config.toml
model = "self-supervised image encoder"
dataset = "capsule endoscopy frames (Kvasir-Capsule)"
train_examples = 42238
image_size = 32
crop_scale_min = 0.2
horizontal_flip = true
translate = 0.06
color_jitter = 0.4
method = "barlow_twins"
arch = "mlp_mixer"
norm = "layernorm"
norm_position = "pre"
activation = "gelu"
mlp_ratio = 2
parallel_block = false
dropout = 0.05
inner_norm = false
patch_size = [4, 4]
conv_stem = false
layers = 14
width = 192
projector_hidden = 512
projector_out = 512
projector_hidden_layers = 2
init = "trunc_normal_002"
residual_init = "none"
optimizer = "soap"
beta2 = 0.95
lr = 0.0035
beta1 = 0.95
shampoo_beta = 0.95
eps = 1e-08
precondition_frequency = 16
max_precond_dim = 1536
one_sided = false
adamw_lr_other_params = 0.0018
cautious_weight_decay = true
steps = 10400
batch_size = 512
epochs = 126.1
lr_schedule = "cosine"
final_lr_fraction = 0.05
warmup_steps = 1040
weight_decay = 0.06
adamw_weight_decay_other_params = 0.01
Rows from block 11 of a small self-supervised image encoder, named by matrix and row number. Rows with one number belong to one neuron. Each number is 50 + 15 x the weight over its row's rms, rounded and kept within 0 to 99. All counts start at 0.
After each neuron's rows are labels from the 100 images, of 14848, where the neuron reaches its highest value: "top examples" is what is common among them. Only what is clearly more common there than usual is listed. The data: capsule endoscopy frames (Kvasir-Capsule). In brackets: how many of the 100.
# fc1: MLP up (model.blocks.11.mlp.fc1.weight, 384x192), inputs 96-191
# fc2: MLP down (model.blocks.11.mlp.fc2.weight, 192x384, transposed), outputs 96-191

fc1.160:55 67 24 37 32 25 62 38 70 32 51 57 60 44 34 45 42 51 62 39 55 53 26 54 71 43 55 50 86 26 67 45 35 44 46 25 29 53 48 68 63 35 57 51 68 47 65 52 36 75 41 50 69 55 77 52 47 39 59 51 31 66 43 60 50 55 42 51 46 45 50 48 35 53 88 49 44 46 47 49 45 50 51 71 84 57 64 47 76 41 67 31 19 37 48 53
fc2.160:50 26 31 77 47 60 46 46 39 67 53 30 34 26 51 22 52 79 71 35 41 65 61 25 49 38 49 38 23 33 38 42 67 47 61 44 37 73 49 40 63 48 69 43 26 46 29 29 67 55 32 55 32 42 34 52 62 46 37 24 56 43 40 08 37 49 54 69 35 29 43 58 61 54 34 36 28 26 65 14 56 59 44 41 56 69 56 48 57 55 61 76 62 65 52 28
top examples: finding: ileocecal valve (41)

fc1.9:45 51 39 63 54 54 42 32 30 47 66 53 34 65 70 46 60 53 59 55 46 67 26 60 64 44 32 56 29 59 65 64 37 27 32 57 32 50 73 49 29 37 20 09 61 66 68 34 31 46 19 69 45 48 85 43 46 40 41 69 53 49 09 44 58 54 66 54 39 73 68 61 39 54 53 50 46 42 51 88 37 72 48 27 36 35 45 59 55 28 32 45 52 72 36 51
fc2.9:73 43 19 48 43 38 45 67 84 31 50 52 69 68 43 61 55 53 57 24 60 56 32 47 50 33 39 41 62 60 52 55 57 59 42 57 51 46 69 65 72 71 06 66 74 88 60 62 56 40 71 47 25 65 52 61 47 56 58 64 41 49 73 67 42 46 36 28 25 65 33 42 43 54 58 50 62 60 49 59 40 56 20 41 59 35 26 57 50 41 58 67 36 56 38 42
top examples: finding: reduced mucosal view (30)

fc1.46:43 54 35 00 52 53 74 65 56 45 54 39 73 49 68 28 54 62 35 43 53 53 41 57 90 39 51 62 22 59 35 54 71 58 65 28 25 36 39 62 48 44 49 74 48 68 66 45 54 45 47 29 28 60 24 55 43 59 68 36 54 37 60 43 54 62 34 33 64 42 41 32 53 66 46 53 72 53 43 53 27 32 47 49 50 14 35 52 63 50 60 20 74 52 47 45
fc2.46:41 33 54 58 54 47 25 48 58 53 41 47 59 57 43 47 56 52 25 63 49 91 41 57 43 56 57 69 50 28 49 48 68 46 51 80 26 45 45 51 61 53 57 31 61 48 57 45 21 59 48 45 28 63 26 48 54 48 56 43 52 38 64 69 53 31 50 87 57 26 35 34 44 46 73 65 75 66 47 44 27 44 61 74 69 49 38 67 81 63 42 51 57 32 75 27
top examples: finding: reduced mucosal view (46)

fc1.121:49 83 45 47 41 53 72 54 53 46 78 18 55 64 48 46 60 51 68 13 41 61 45 46 36 44 29 76 41 37 49 60 71 54 50 39 44 38 63 37 59 87 43 51 53 47 67 67 39 32 54 37 68 66 49 48 64 43 48 45 50 27 62 86 33 61 57 54 54 39 88 66 67 65 70 52 66 42 68 69 32 62 56 48 34 57 35 65 34 41 68 58 40 66 47 82
fc2.121:39 69 39 43 62 57 61 27 54 61 52 08 59 52 64 47 26 41 51 39 64 70 45 46 36 38 48 62 63 41 41 50 75 51 49 51 57 17 49 76 67 38 26 44 52 52 23 57 41 82 56 17 43 24 56 56 38 51 66 62 39 50 22 63 46 69 93 46 42 51 22 39 55 57 62 08 65 56 60 29 47 60 60 44 48 55 31 65 55 58 43 35 44 42 47 59
top examples: finding: ileocecal valve (41)

fc1.382:62 59 80 47 15 45 39 62 50 35 67 35 38 53 42 36 43 49 66 60 46 36 67 47 53 26 29 39 55 65 57 47 52 55 60 49 42 68 67 67 40 74 54 58 50 45 59 49 32 61 88 25 42 56 15 42 50 40 64 40 70 58 38 39 55 86 59 32 34 42 66 59 42 52 29 40 44 47 52 57 43 49 41 52 53 73 60 39 45 53 32 62 66 30 58 57
fc2.382:34 63 54 57 36 46 59 50 21 39 90 63 53 84 64 54 73 43 39 51 34 26 81 01 79 49 61 58 40 44 21 60 71 69 73 31 66 62 67 42 30 43 44 68 39 45 60 66 42 54 72 52 68 59 71 47 60 61 37 45 65 48 33 61 81 37 47 52 28 66 74 56 41 53 70 80 58 50 48 44 46 67 31 55 35 62 37 31 55 55 46 58 60 61 25 49
top examples: finding: ileocecal valve (40)

fc1.11:49 58 53 63 62 49 44 70 49 40 66 57 72 35 48 33 54 71 27 44 43 37 66 11 46 66 39 28 69 58 68 31 65 55 59 55 69 27 46 37 61 41 67 62 65 23 63 51 63 65 33 51 76 49 41 49 55 72 62 60 31 49 28 50 63 32 40 68 60 61 78 56 51 73 47 56 60 33 35 23 29 52 45 56 64 20 43 58 57 45 49 65 55 26 50 28
fc2.11:53 36 44 32 27 64 69 64 75 70 56 45 46 45 35 58 48 62 86 49 72 73 56 46 40 40 58 48 64 56 69 72 45 60 48 64 57 54 50 59 56 46 34 71 47 27 37 77 47 29 50 76 60 48 63 52 60 39 56 35 36 41 44 39 48 52 52 38 59 45 61 58 61 27 29 50 59 38 59 54 50 55 02 10 63 58 50 56 51 51 92 32 13 26 54 62
top examples: finding: foreign body (34)

fc1.207:50 39 71 37 35 51 59 51 37 41 64 36 45 29 60 56 49 43 76 60 52 51 77 64 64 50 78 71 56 63 33 56 57 47 65 56 36 11 84 44 55 41 66 47 58 70 51 66 66 45 55 64 65 55 42 49 39 68 75 39 20 73 30 38 22 61 75 42 55 62 63 37 47 42 52 43 55 45 58 38 71 41 58 44 44 12 44 44 33 56 00 65 19 68 53 70
fc2.207:58 28 60 23 34 52 48 34 46 56 54 46 48 60 66 49 67 36 60 41 53 19 36 54 41 48 61 39 39 42 45 62 53 41 46 60 55 55 63 48 45 35 79 32 49 67 97 63 34 37 56 43 39 32 34 58 13 64 40 66 30 45 32 68 37 35 63 31 45 41 84 66 57 41 50 65 65 55 47 42 47 31 41 50 45 22 39 32 63 37 37 58 52 55 51 47
top examples: finding: pylorus (56)

fc1.377:45 60 75 37 85 49 50 74 33 51 49 56 44 31 43 59 59 76 51 48 51 33 38 49 45 72 68 83 43 67 26 35 61 69 26 46 30 65 60 69 61 63 50 43 61 42 67 73 64 40 52 75 67 67 60 76 57 22 41 44 33 63 56 58 36 70 64 60 48 36 66 65 49 76 65 43 39 42 70 32 44 58 57 68 25 68 65 51 65 50 57 70 37 53 41 44
fc2.377:67 28 35 51 52 68 57 46 56 83 62 53 47 65 70 53 62 45 38 60 35 28 62 53 17 45 71 36 40 68 73 61 39 51 80 51 37 51 72 49 31 30 46 60 53 41 47 34 37 71 60 51 54 52 27 24 50 45 57 57 55 51 45 43 70 54 41 58 38 66 41 41 54 44 42 52 63 46 51 22 50 36 54 38 72 55 33 75 27 64 29 35 64 42 42 49
top examples: finding: blood fresh (31)

fc1.88:46 42 66 81 53 42 54 53 53 63 49 65 63 54 69 25 28 62 43 51 49 33 69 53 65 29 50 49 44 41 54 63 38 49 35 55 49 74 73 26 30 32 60 65 60 57 39 31 66 33 51 67 39 60 73 14 62 73 65 36 46 69 41 73 37 70 78 42 64 60 46 17 54 63 53 53 66 41 83 59 58 44 74 24 56 26 41 30 55 33 45 63 45 35 64 54
fc2.88:45 11 32 39 54 41 34 61 28 58 19 62 77 48 26 64 43 67 32 21 63 70 55 46 59 69 72 18 55 69 25 52 58 52 66 50 65 47 50 43 81 67 47 66 64 49 42 53 53 52 55 71 52 32 51 76 52 58 75 58 65 44 64 74 59 51 46 53 44 63 41 70 51 64 26 56 48 50 46 58 53 38 41 57 53 56 50 50 52 47 44 33 65 64 72 53
top examples: finding: reduced mucosal view (28)

fc1.5:58 44 54 56 45 58 51 48 78 68 52 59 49 54 57 22 33 51 67 32 66 35 60 57 49 60 80 63 54 59 50 65 68 77 54 39 51 33 94 48 71 70 53 28 57 58 81 85 33 68 32 63 52 51 27 54 28 40 48 40 69 57 55 21 59 47 67 52 64 63 70 48 42 54 30 52 54 69 67 33 65 37 50 42 41 48 64 56 50 52 34 50 71 65 67 54
fc2.5:23 44 82 37 44 69 50 30 58 40 43 40 66 49 44 72 53 77 63 45 54 48 49 59 20 57 44 53 32 30 48 68 43 64 72 61 73 40 61 42 45 33 64 72 34 85 48 44 64 48 49 40 35 31 60 41 26 64 62 84 34 45 35 38 74 83 34 46 42 54 60 65 56 38 50 63 53 59 46 64 61 82 50 75 60 23 91 56 45 26 53 51 73 35 35 57
top examples: finding: reduced mucosal view (63)

fc1.70:48 62 46 59 72 21 66 51 33 47 76 41 65 46 49 27 48 61 79 48 66 68 67 51 47 43 62 44 56 66 54 56 52 28 62 50 45 52 25 20 25 68 65 63 55 45 64 63 69 38 64 52 43 46 59 49 51 55 78 43 63 37 47 40 52 77 60 49 57 73 44 68 36 35 41 32 61 81 48 36 59 27 54 15 79 59 41 86 66 43 57 42 62 57 65 32
fc2.70:51 57 45 66 93 33 56 42 47 26 14 43 52 30 52 51 36 41 24 39 78 57 43 52 64 56 47 38 68 31 48 57 35 40 29 62 39 39 45 66 33 37 66 53 71 83 33 57 54 56 50 50 81 60 64 43 27 23 36 64 54 56 51 60 40 86 42 57 62 34 49 46 79 49 26 75 35 38 48 51 33 70 57 72 56 45 92 48 37 44 87 53 43 61 42 55
top examples: finding: foreign body (31)

fc1.381:51 71 80 42 46 41 69 63 55 67 45 46 36 73 36 36 62 76 47 51 44 46 67 60 48 68 60 50 66 18 37 46 45 66 49 38 40 43 41 47 85 59 83 55 38 49 44 56 48 27 60 50 53 44 49 45 53 60 53 71 44 67 61 58 65 41 42 43 50 61 58 60 72 42 65 67 60 46 59 62 26 54 48 73 47 22 48 56 61 75 75 55 46 59 32 68
fc2.381:44 69 30 43 30 35 47 54 68 47 58 60 62 81 68 62 44 78 63 59 44 24 63 44 37 59 44 50 52 33 84 58 57 46 56 81 45 66 65 42 57 67 54 65 57 42 26 65 69 83 63 78 33 49 47 43 24 42 43 37 24 46 43 57 35 47 75 64 74 49 39 60 18 49 26 64 60 35 59 43 91 24 35 31 52 32 42 61 28 73 55 39 57 40 63 33
top examples: finding: foreign body (31)

fc1.311:73 57 61 41 36 38 14 48 48 74 60 42 64 53 31 27 68 48 39 39 19 55 40 48 32 50 40 36 41 31 35 47 63 44 48 33 57 48 48 57 60 52 55 28 66 67 58 18 46 47 33 48 18 42 73 55 58 42 56 58 41 55 37 56 36 52 72 22 60 66 79 50 41 38 55 51 35 36 78 30 42 47 50 64 57 31 55 55 77 48 63 48 65 36 68 57
fc2.311:59 34 33 40 46 39 71 39 27 25 64 61 37 50 86 56 43 68 70 35 82 75 56 55 36 47 48 35 63 41 61 62 52 65 37 49 40 71 54 33 28 48 62 54 38 47 37 55 35 36 47 52 27 42 68 40 50 60 73 54 60 46 29 42 39 34 35 61 72 46 28 30 48 42 68 47 69 67 22 59 53 35 61 52 46 87 36 37 67 57 33 40 37 72 54 59
top examples: finding: pylorus (27)

fc1.196:52 24 83 34 30 30 71 50 72 79 72 65 62 56 38 27 40 46 27 30 38 65 69 66 75 48 62 60 60 62 41 40 66 60 34 63 24 40 53 45 53 67 44 35 33 71 52 33 28 25 46 33 17 45 61 24 30 51 38 66 59 38 56 26 72 32 63 33 58 52 47 54 35 70 42 55 63 62 47 57 27 23 56 28 74 49 53 67 48 33 44 27 23 56 45 32
fc2.196:61 65 09 65 35 84 35 10 45 62 39 43 65 46 67 54 64 51 34 50 96 69 27 53 48 34 68 40 34 58 72 58 49 40 62 55 63 65 32 29 60 50 49 33 54 52 34 47 64 39 50 76 59 81 53 51 46 60 49 40 61 62 30 56 47 71 49 65 34 28 43 60 62 42 63 18 22 57 28 49 48 81 41 52 27 43 42 70 51 59 40 68 69 52 29 58
top examples: finding: reduced mucosal view (32)