config.yaml
model: "self-supervised image encoder"
dataset: "capsule endoscopy frames (Kvasir-Capsule)"
train_examples: 42238
parallel_block: false
patch_size: [4, 4]
layers: 14
width: 192
projector_hidden: 512
projector_out: 512
optimizer: "soap"
precondition_frequency: 16
one_sided: false
steps: 10400
Rows from block 4 of a small self-supervised image encoder, named by matrix and row number. Rows with one number belong to one neuron. Each number is 200 + 40 x the weight over its row's rms, rounded and kept within 0 to 999. All counts start at 0.
After each neuron's rows are labels from the 100 images, of 14848, where the neuron reaches its highest value: "top examples" is what is common among them. Only what is clearly more common there than usual is listed. The data: capsule endoscopy frames (Kvasir-Capsule).
# fc1: MLP up (model.blocks.4.mlp.fc1.weight, 384x192), inputs 0-191
# fc2: MLP down (model.blocks.4.mlp.fc2.weight, 192x384, transposed), outputs 0-191

fc1.311,191,175,208,165,153,241,241,277,185,246,206,202,196,151,235,261,204,226,153,213,243,223,153,186,260,165,199,199,251,237,188,185,213,161,157,202,243,113,235,198,138,201,210,269,308,235,167,234,150,136,110,201,244,210,235,182,126,211,179,214,206,242,223,204,254,206,189,240,192,194,241,246,166,233,169,199,245,176,208,197,238,174,200,243,189,155,209,164,304,236,206,209,256,213,229,160,152,200,244,193,202,191,200,199,181,239,206,193,136,189,235,193,319,117,235,231,273,215,214,168,193,198,232,220,129,212,201,199,236,194,160,242,181,240,121,138,164,189,129,182,229,146,142,261,120,245,197,144,178,168,188,241,232,200,153,245,240,214,124,266,181,178,202,169,230,161,248,155,175,166,200,172,200,179,224,207,242,213,220,179,155,248,198,321,274,137,191,184,237,216,198,151
fc2.311,264,181,209,138,206,245,275,146,224,191,76,198,273,211,241,220,209,222,152,205,182,169,177,153,200,147,178,208,225,219,141,190,179,138,139,167,112,107,198,140,204,187,185,144,219,198,267,195,156,175,203,165,178,175,174,237,263,223,184,200,216,172,201,252,153,171,206,183,307,243,249,115,259,180,216,242,230,234,211,215,213,194,205,248,210,288,129,198,262,182,245,177,193,198,220,186,220,184,209,186,143,199,256,156,229,280,193,209,190,169,219,206,149,198,209,219,191,141,239,217,245,203,191,177,256,238,210,181,226,181,237,208,199,217,199,214,237,117,218,204,184,248,173,227,240,229,166,286,199,223,185,233,302,212,197,174,200,263,202,130,107,281,186,143,233,226,164,220,323,190,210,235,187,224,242,204,184,187,193,157,190,170,185,235,205,231,207,195,214,267,135,213
top examples: finding: ileocecal valve

fc1.38,284,187,137,188,243,189,218,213,246,185,122,181,151,242,125,217,207,183,224,157,205,251,163,183,177,170,173,101,176,208,221,175,242,247,215,184,186,196,191,224,223,152,210,201,203,195,292,149,268,242,179,239,193,253,263,190,164,154,228,173,221,127,233,185,318,189,185,188,236,211,184,158,178,133,254,198,135,240,292,205,207,322,220,210,226,170,152,217,212,187,157,245,177,226,170,155,148,209,177,205,244,188,231,267,194,165,242,222,198,258,253,227,107,143,200,221,195,144,163,229,241,184,182,260,213,271,175,160,259,159,267,147,176,282,144,221,197,174,202,199,232,231,156,201,190,129,188,168,264,168,199,203,202,182,207,169,205,216,190,205,187,218,227,189,242,168,191,200,268,179,159,249,207,199,204,161,216,187,209,224,129,181,243,210,276,94,251,160,218,231,179,206
fc2.38,212,190,290,214,204,188,277,220,151,254,249,173,235,209,229,189,238,192,190,249,188,252,236,228,243,185,216,184,150,156,161,209,213,181,229,228,222,216,193,249,167,162,205,123,155,210,181,134,197,226,252,138,218,209,95,239,216,297,219,168,173,224,179,252,160,240,233,211,186,148,263,254,243,195,201,165,206,162,192,221,190,188,180,251,189,266,232,144,190,165,164,132,180,214,167,162,219,142,217,258,179,220,216,156,143,208,152,128,235,174,133,242,254,210,251,196,223,225,339,158,232,199,186,251,170,126,234,226,192,255,189,164,249,176,242,147,230,209,220,246,219,257,263,173,164,227,213,240,193,159,263,265,181,156,261,227,202,135,273,192,168,195,202,274,212,203,234,208,189,225,194,321,219,193,181,227,157,215,171,275,193,149,165,212,197,200,186,180,158,171,212,158
top examples: finding: ileocecal valve

fc1.275,238,219,192,195,269,228,208,106,230,170,154,262,216,161,195,251,236,115,190,150,194,166,229,246,172,203,154,209,224,194,191,180,146,235,193,231,187,204,205,177,158,234,161,237,220,182,185,178,250,185,153,164,263,229,203,197,223,149,291,195,236,250,226,171,228,207,228,156,184,172,155,198,165,219,214,206,279,141,189,179,187,176,312,223,104,200,170,132,247,225,197,141,183,222,275,160,165,244,218,251,228,263,335,191,219,131,216,173,273,216,177,200,224,207,200,161,146,152,122,262,182,208,147,165,154,229,123,259,144,245,162,223,216,199,210,240,222,209,171,238,241,214,198,221,272,275,205,178,218,149,193,229,191,217,179,157,147,283,170,197,211,173,155,116,175,224,179,189,222,155,159,206,184,183,201,212,253,154,229,180,210,214,187,273,137,228,226,226,148,227,176,177
fc2.275,124,159,246,234,231,177,253,232,217,188,172,219,218,220,168,217,200,166,244,279,175,294,184,264,247,224,180,239,189,254,224,198,197,113,214,235,133,222,188,213,240,199,228,213,285,253,159,191,166,306,220,264,202,202,215,255,156,172,174,190,143,207,175,262,159,273,246,246,143,155,202,160,177,180,154,226,165,208,217,250,177,201,208,214,164,217,160,226,181,204,247,186,169,187,192,163,216,230,215,143,246,172,129,136,246,215,161,205,180,181,274,156,232,165,221,211,184,202,323,134,190,141,217,146,151,161,200,225,189,203,269,175,258,224,169,186,240,247,193,149,137,153,147,162,244,214,196,306,173,232,216,210,157,236,196,168,224,157,129,196,264,187,163,152,147,271,285,177,211,214,193,197,204,178,227,208,153,225,163,191,152,207,138,171,208,167,214,181,199,154,217,157
top examples: finding: reduced mucosal view

fc1.34,243,191,175,217,225,207,175,165,226,266,152,287,175,221,250,201,228,178,247,201,198,219,162,276,231,199,146,140,233,215,179,203,150,170,203,211,247,229,229,181,237,273,199,215,183,256,269,223,211,143,259,130,279,200,224,254,194,179,247,163,277,278,197,219,140,191,207,179,185,214,169,194,213,301,176,212,179,182,203,168,153,161,272,211,146,173,230,188,182,172,194,130,251,144,178,152,242,263,187,188,228,201,237,230,224,208,235,235,222,197,278,170,154,209,152,204,178,174,113,247,237,180,141,300,168,177,242,215,176,256,182,202,230,229,150,157,223,215,236,261,214,114,247,175,239,127,187,244,148,228,211,241,242,163,111,213,165,180,190,212,196,194,213,172,288,189,192,164,155,280,161,249,177,83,187,222,230,166,186,200,239,192,168,182,230,198,185,225,177,176,169,237
fc2.34,147,176,270,225,160,215,171,174,253,167,203,210,144,213,217,166,212,221,149,241,184,207,229,293,179,147,191,224,169,174,143,172,169,313,167,262,201,183,259,269,242,166,182,196,156,212,131,178,225,171,272,131,191,240,253,207,164,194,228,258,185,200,120,167,237,199,226,154,198,240,174,154,176,169,188,242,167,178,176,235,113,198,280,243,214,238,247,186,259,136,267,109,184,259,196,149,208,188,206,259,175,191,206,193,192,149,243,194,175,165,189,140,124,229,193,165,226,228,291,122,227,135,204,151,197,188,200,208,155,185,189,182,187,209,159,165,232,179,149,191,194,243,187,122,245,229,214,118,217,224,209,206,164,212,172,194,186,245,144,185,189,138,163,143,226,227,272,234,190,189,173,163,129,242,115,171,189,172,188,168,123,222,218,182,236,187,221,153,246,205,191,165
top examples: finding: ileocecal valve

fc1.217,154,248,227,190,201,204,228,232,262,158,234,204,177,199,164,176,126,153,136,193,207,168,231,310,216,183,207,142,214,222,201,278,144,243,145,152,168,231,128,171,194,179,189,263,218,192,223,207,133,173,235,181,155,165,165,254,242,214,216,173,212,203,220,149,234,191,208,141,178,194,210,244,255,236,232,280,210,250,156,173,149,203,205,227,124,216,198,243,196,200,203,225,149,241,176,161,232,183,218,181,292,174,275,134,245,270,175,152,166,137,243,194,227,280,282,207,188,267,191,182,171,209,294,181,226,180,192,319,168,236,188,196,244,191,177,190,236,214,158,203,185,193,225,310,209,228,200,263,203,189,139,207,130,251,189,170,201,187,138,194,190,187,153,200,130,217,200,184,105,160,169,161,184,239,106,160,188,171,218,185,227,182,221,177,195,224,196,147,237,214,181,222
fc2.217,103,149,196,204,217,178,138,173,237,191,180,202,242,160,174,133,267,203,215,135,192,303,127,274,234,259,186,204,236,186,201,223,231,165,199,218,236,185,155,194,194,214,183,140,171,194,210,226,245,179,181,241,88,181,231,145,141,169,233,210,184,184,120,246,101,183,213,208,234,172,237,165,209,194,158,169,194,150,267,107,218,221,202,235,245,169,170,157,203,194,185,154,190,201,238,208,166,253,196,165,231,145,194,124,245,138,219,214,190,203,172,208,146,175,157,108,223,182,218,221,190,182,261,273,147,177,156,180,184,229,219,147,212,209,246,228,255,191,149,218,236,176,141,263,180,215,170,141,229,247,209,186,200,166,249,120,152,202,137,185,208,199,173,224,238,166,182,188,297,254,202,222,208,180,275,223,189,179,143,221,236,199,228,164,148,125,255,240,249,220,224,176
top examples: finding: reduced mucosal view

fc1.164,233,242,171,139,120,260,226,244,272,220,218,185,137,216,222,155,224,175,192,232,200,216,147,181,174,214,234,240,207,232,225,192,248,237,199,242,167,265,227,264,219,211,242,264,262,206,165,171,192,228,145,202,163,181,227,139,192,241,154,235,203,195,200,261,169,155,240,250,221,174,220,109,166,229,223,154,243,270,221,153,193,191,104,197,219,242,255,212,240,219,150,294,230,100,218,191,174,193,222,198,138,234,120,145,258,197,97,151,160,191,211,178,158,223,120,244,209,173,179,181,199,244,176,151,284,195,195,184,251,174,255,222,150,192,285,198,254,163,211,247,194,177,273,263,212,198,158,222,186,167,197,173,239,217,216,194,167,154,214,151,256,213,278,192,196,185,233,144,241,186,175,167,197,109,158,183,242,188,261,197,244,174,205,186,253,230,206,183,196,232,208,221
fc2.164,209,177,190,206,217,222,177,201,178,151,278,187,251,175,232,208,225,175,259,189,101,112,170,211,226,226,215,203,194,194,232,209,217,214,235,224,179,214,238,152,103,208,196,233,172,216,184,201,183,215,166,186,226,204,247,188,228,251,244,217,184,140,246,225,150,171,185,231,140,184,170,127,292,151,120,197,213,193,113,196,215,224,262,213,229,223,119,251,297,132,238,214,176,253,203,227,214,224,219,119,208,168,235,142,267,202,221,217,199,259,158,208,139,246,296,165,126,194,239,186,128,200,175,230,225,266,223,214,233,131,201,225,111,229,238,202,146,249,192,180,249,185,187,187,175,201,156,260,207,239,175,200,182,252,211,217,221,144,161,281,215,213,210,258,232,201,155,274,249,241,222,267,241,175,196,190,208,149,158,169,230,242,281,234,204,226,156,213,156,187,235,213
top examples: finding: ileocecal valve

fc1.123,124,255,198,168,218,221,225,206,223,134,157,249,213,188,190,231,277,236,180,224,218,220,189,244,208,193,222,240,282,180,182,169,214,193,185,289,245,181,289,203,162,201,220,206,235,185,135,222,169,164,168,225,230,254,222,259,113,154,159,162,258,192,219,247,212,191,217,264,127,194,116,119,130,253,181,166,199,207,250,206,199,164,234,177,142,190,188,195,210,212,246,226,195,167,210,245,263,274,220,209,249,236,183,180,205,148,186,179,227,138,224,277,95,191,277,176,155,215,240,204,169,186,176,163,200,184,192,268,154,229,281,215,200,144,196,157,208,173,162,130,190,210,175,227,185,295,222,188,222,184,189,157,173,234,127,200,276,269,200,172,240,258,167,243,180,183,192,177,164,220,195,154,243,171,162,210,219,206,231,291,210,223,272,270,222,169,175,161,193,261,211,189
fc2.123,202,141,195,277,222,225,154,211,208,229,175,186,224,168,162,192,172,154,175,188,290,257,162,233,216,179,218,209,133,268,255,203,167,232,193,205,191,228,209,136,131,237,172,164,122,242,207,205,155,190,214,195,228,224,187,146,243,176,217,276,144,184,218,188,143,221,137,193,221,218,157,223,241,178,192,228,196,224,203,231,225,191,184,186,237,262,218,212,205,153,171,192,159,184,196,173,221,205,174,229,203,111,184,131,191,220,255,144,207,280,250,160,264,187,224,216,155,116,144,196,229,220,127,188,272,229,259,282,289,183,227,220,194,193,190,289,231,221,230,207,234,164,138,189,226,186,198,178,239,197,199,271,186,172,214,172,115,143,177,184,253,192,132,222,206,193,225,250,211,232,195,140,117,298,253,205,226,222,123,166,242,159,259,218,137,168,251,195,226,128,186,134
top examples: finding: reduced mucosal view

fc1.283,257,214,198,226,166,259,253,192,166,190,208,150,243,212,212,223,195,237,181,246,175,136,176,279,185,182,260,104,195,198,139,156,199,202,183,166,273,228,231,198,191,185,181,195,197,228,180,234,161,202,151,194,220,174,176,169,214,199,224,256,206,140,200,164,200,171,140,194,268,149,266,212,228,156,179,216,162,227,88,192,214,177,228,241,198,236,231,154,166,224,192,206,269,176,200,137,167,264,229,217,220,172,167,203,180,262,210,232,99,207,208,185,237,192,143,158,198,251,140,199,188,242,299,312,215,215,195,160,248,226,307,222,154,179,172,198,175,152,162,209,231,208,235,144,184,265,155,264,190,158,193,205,195,229,191,212,214,189,117,205,154,192,253,258,220,204,282,183,187,135,233,267,246,182,141,264,242,177,181,125,179,154,230,288,197,208,204,207,264,168,239,217
fc2.283,204,184,187,165,168,176,209,139,187,136,239,212,206,197,259,231,180,214,232,142,188,142,152,225,136,163,211,188,243,205,198,220,261,178,202,168,100,146,180,169,124,255,230,213,207,223,190,168,268,244,207,190,180,232,269,262,237,263,219,201,207,249,254,151,155,253,228,220,153,213,162,205,174,168,216,207,174,167,253,225,214,150,169,201,128,209,205,293,212,255,220,225,210,215,240,176,135,187,228,173,198,188,195,204,256,158,159,108,198,238,246,103,205,158,259,249,230,206,317,214,197,199,162,187,232,250,216,222,187,222,215,219,192,256,226,140,173,133,197,175,243,218,180,165,153,148,208,187,260,271,181,213,243,155,182,140,198,155,226,198,157,140,220,172,248,223,159,220,314,245,201,144,165,192,181,153,144,195,192,203,197,111,214,274,221,205,207,168,133,233,200,134
top examples: finding: ileocecal valve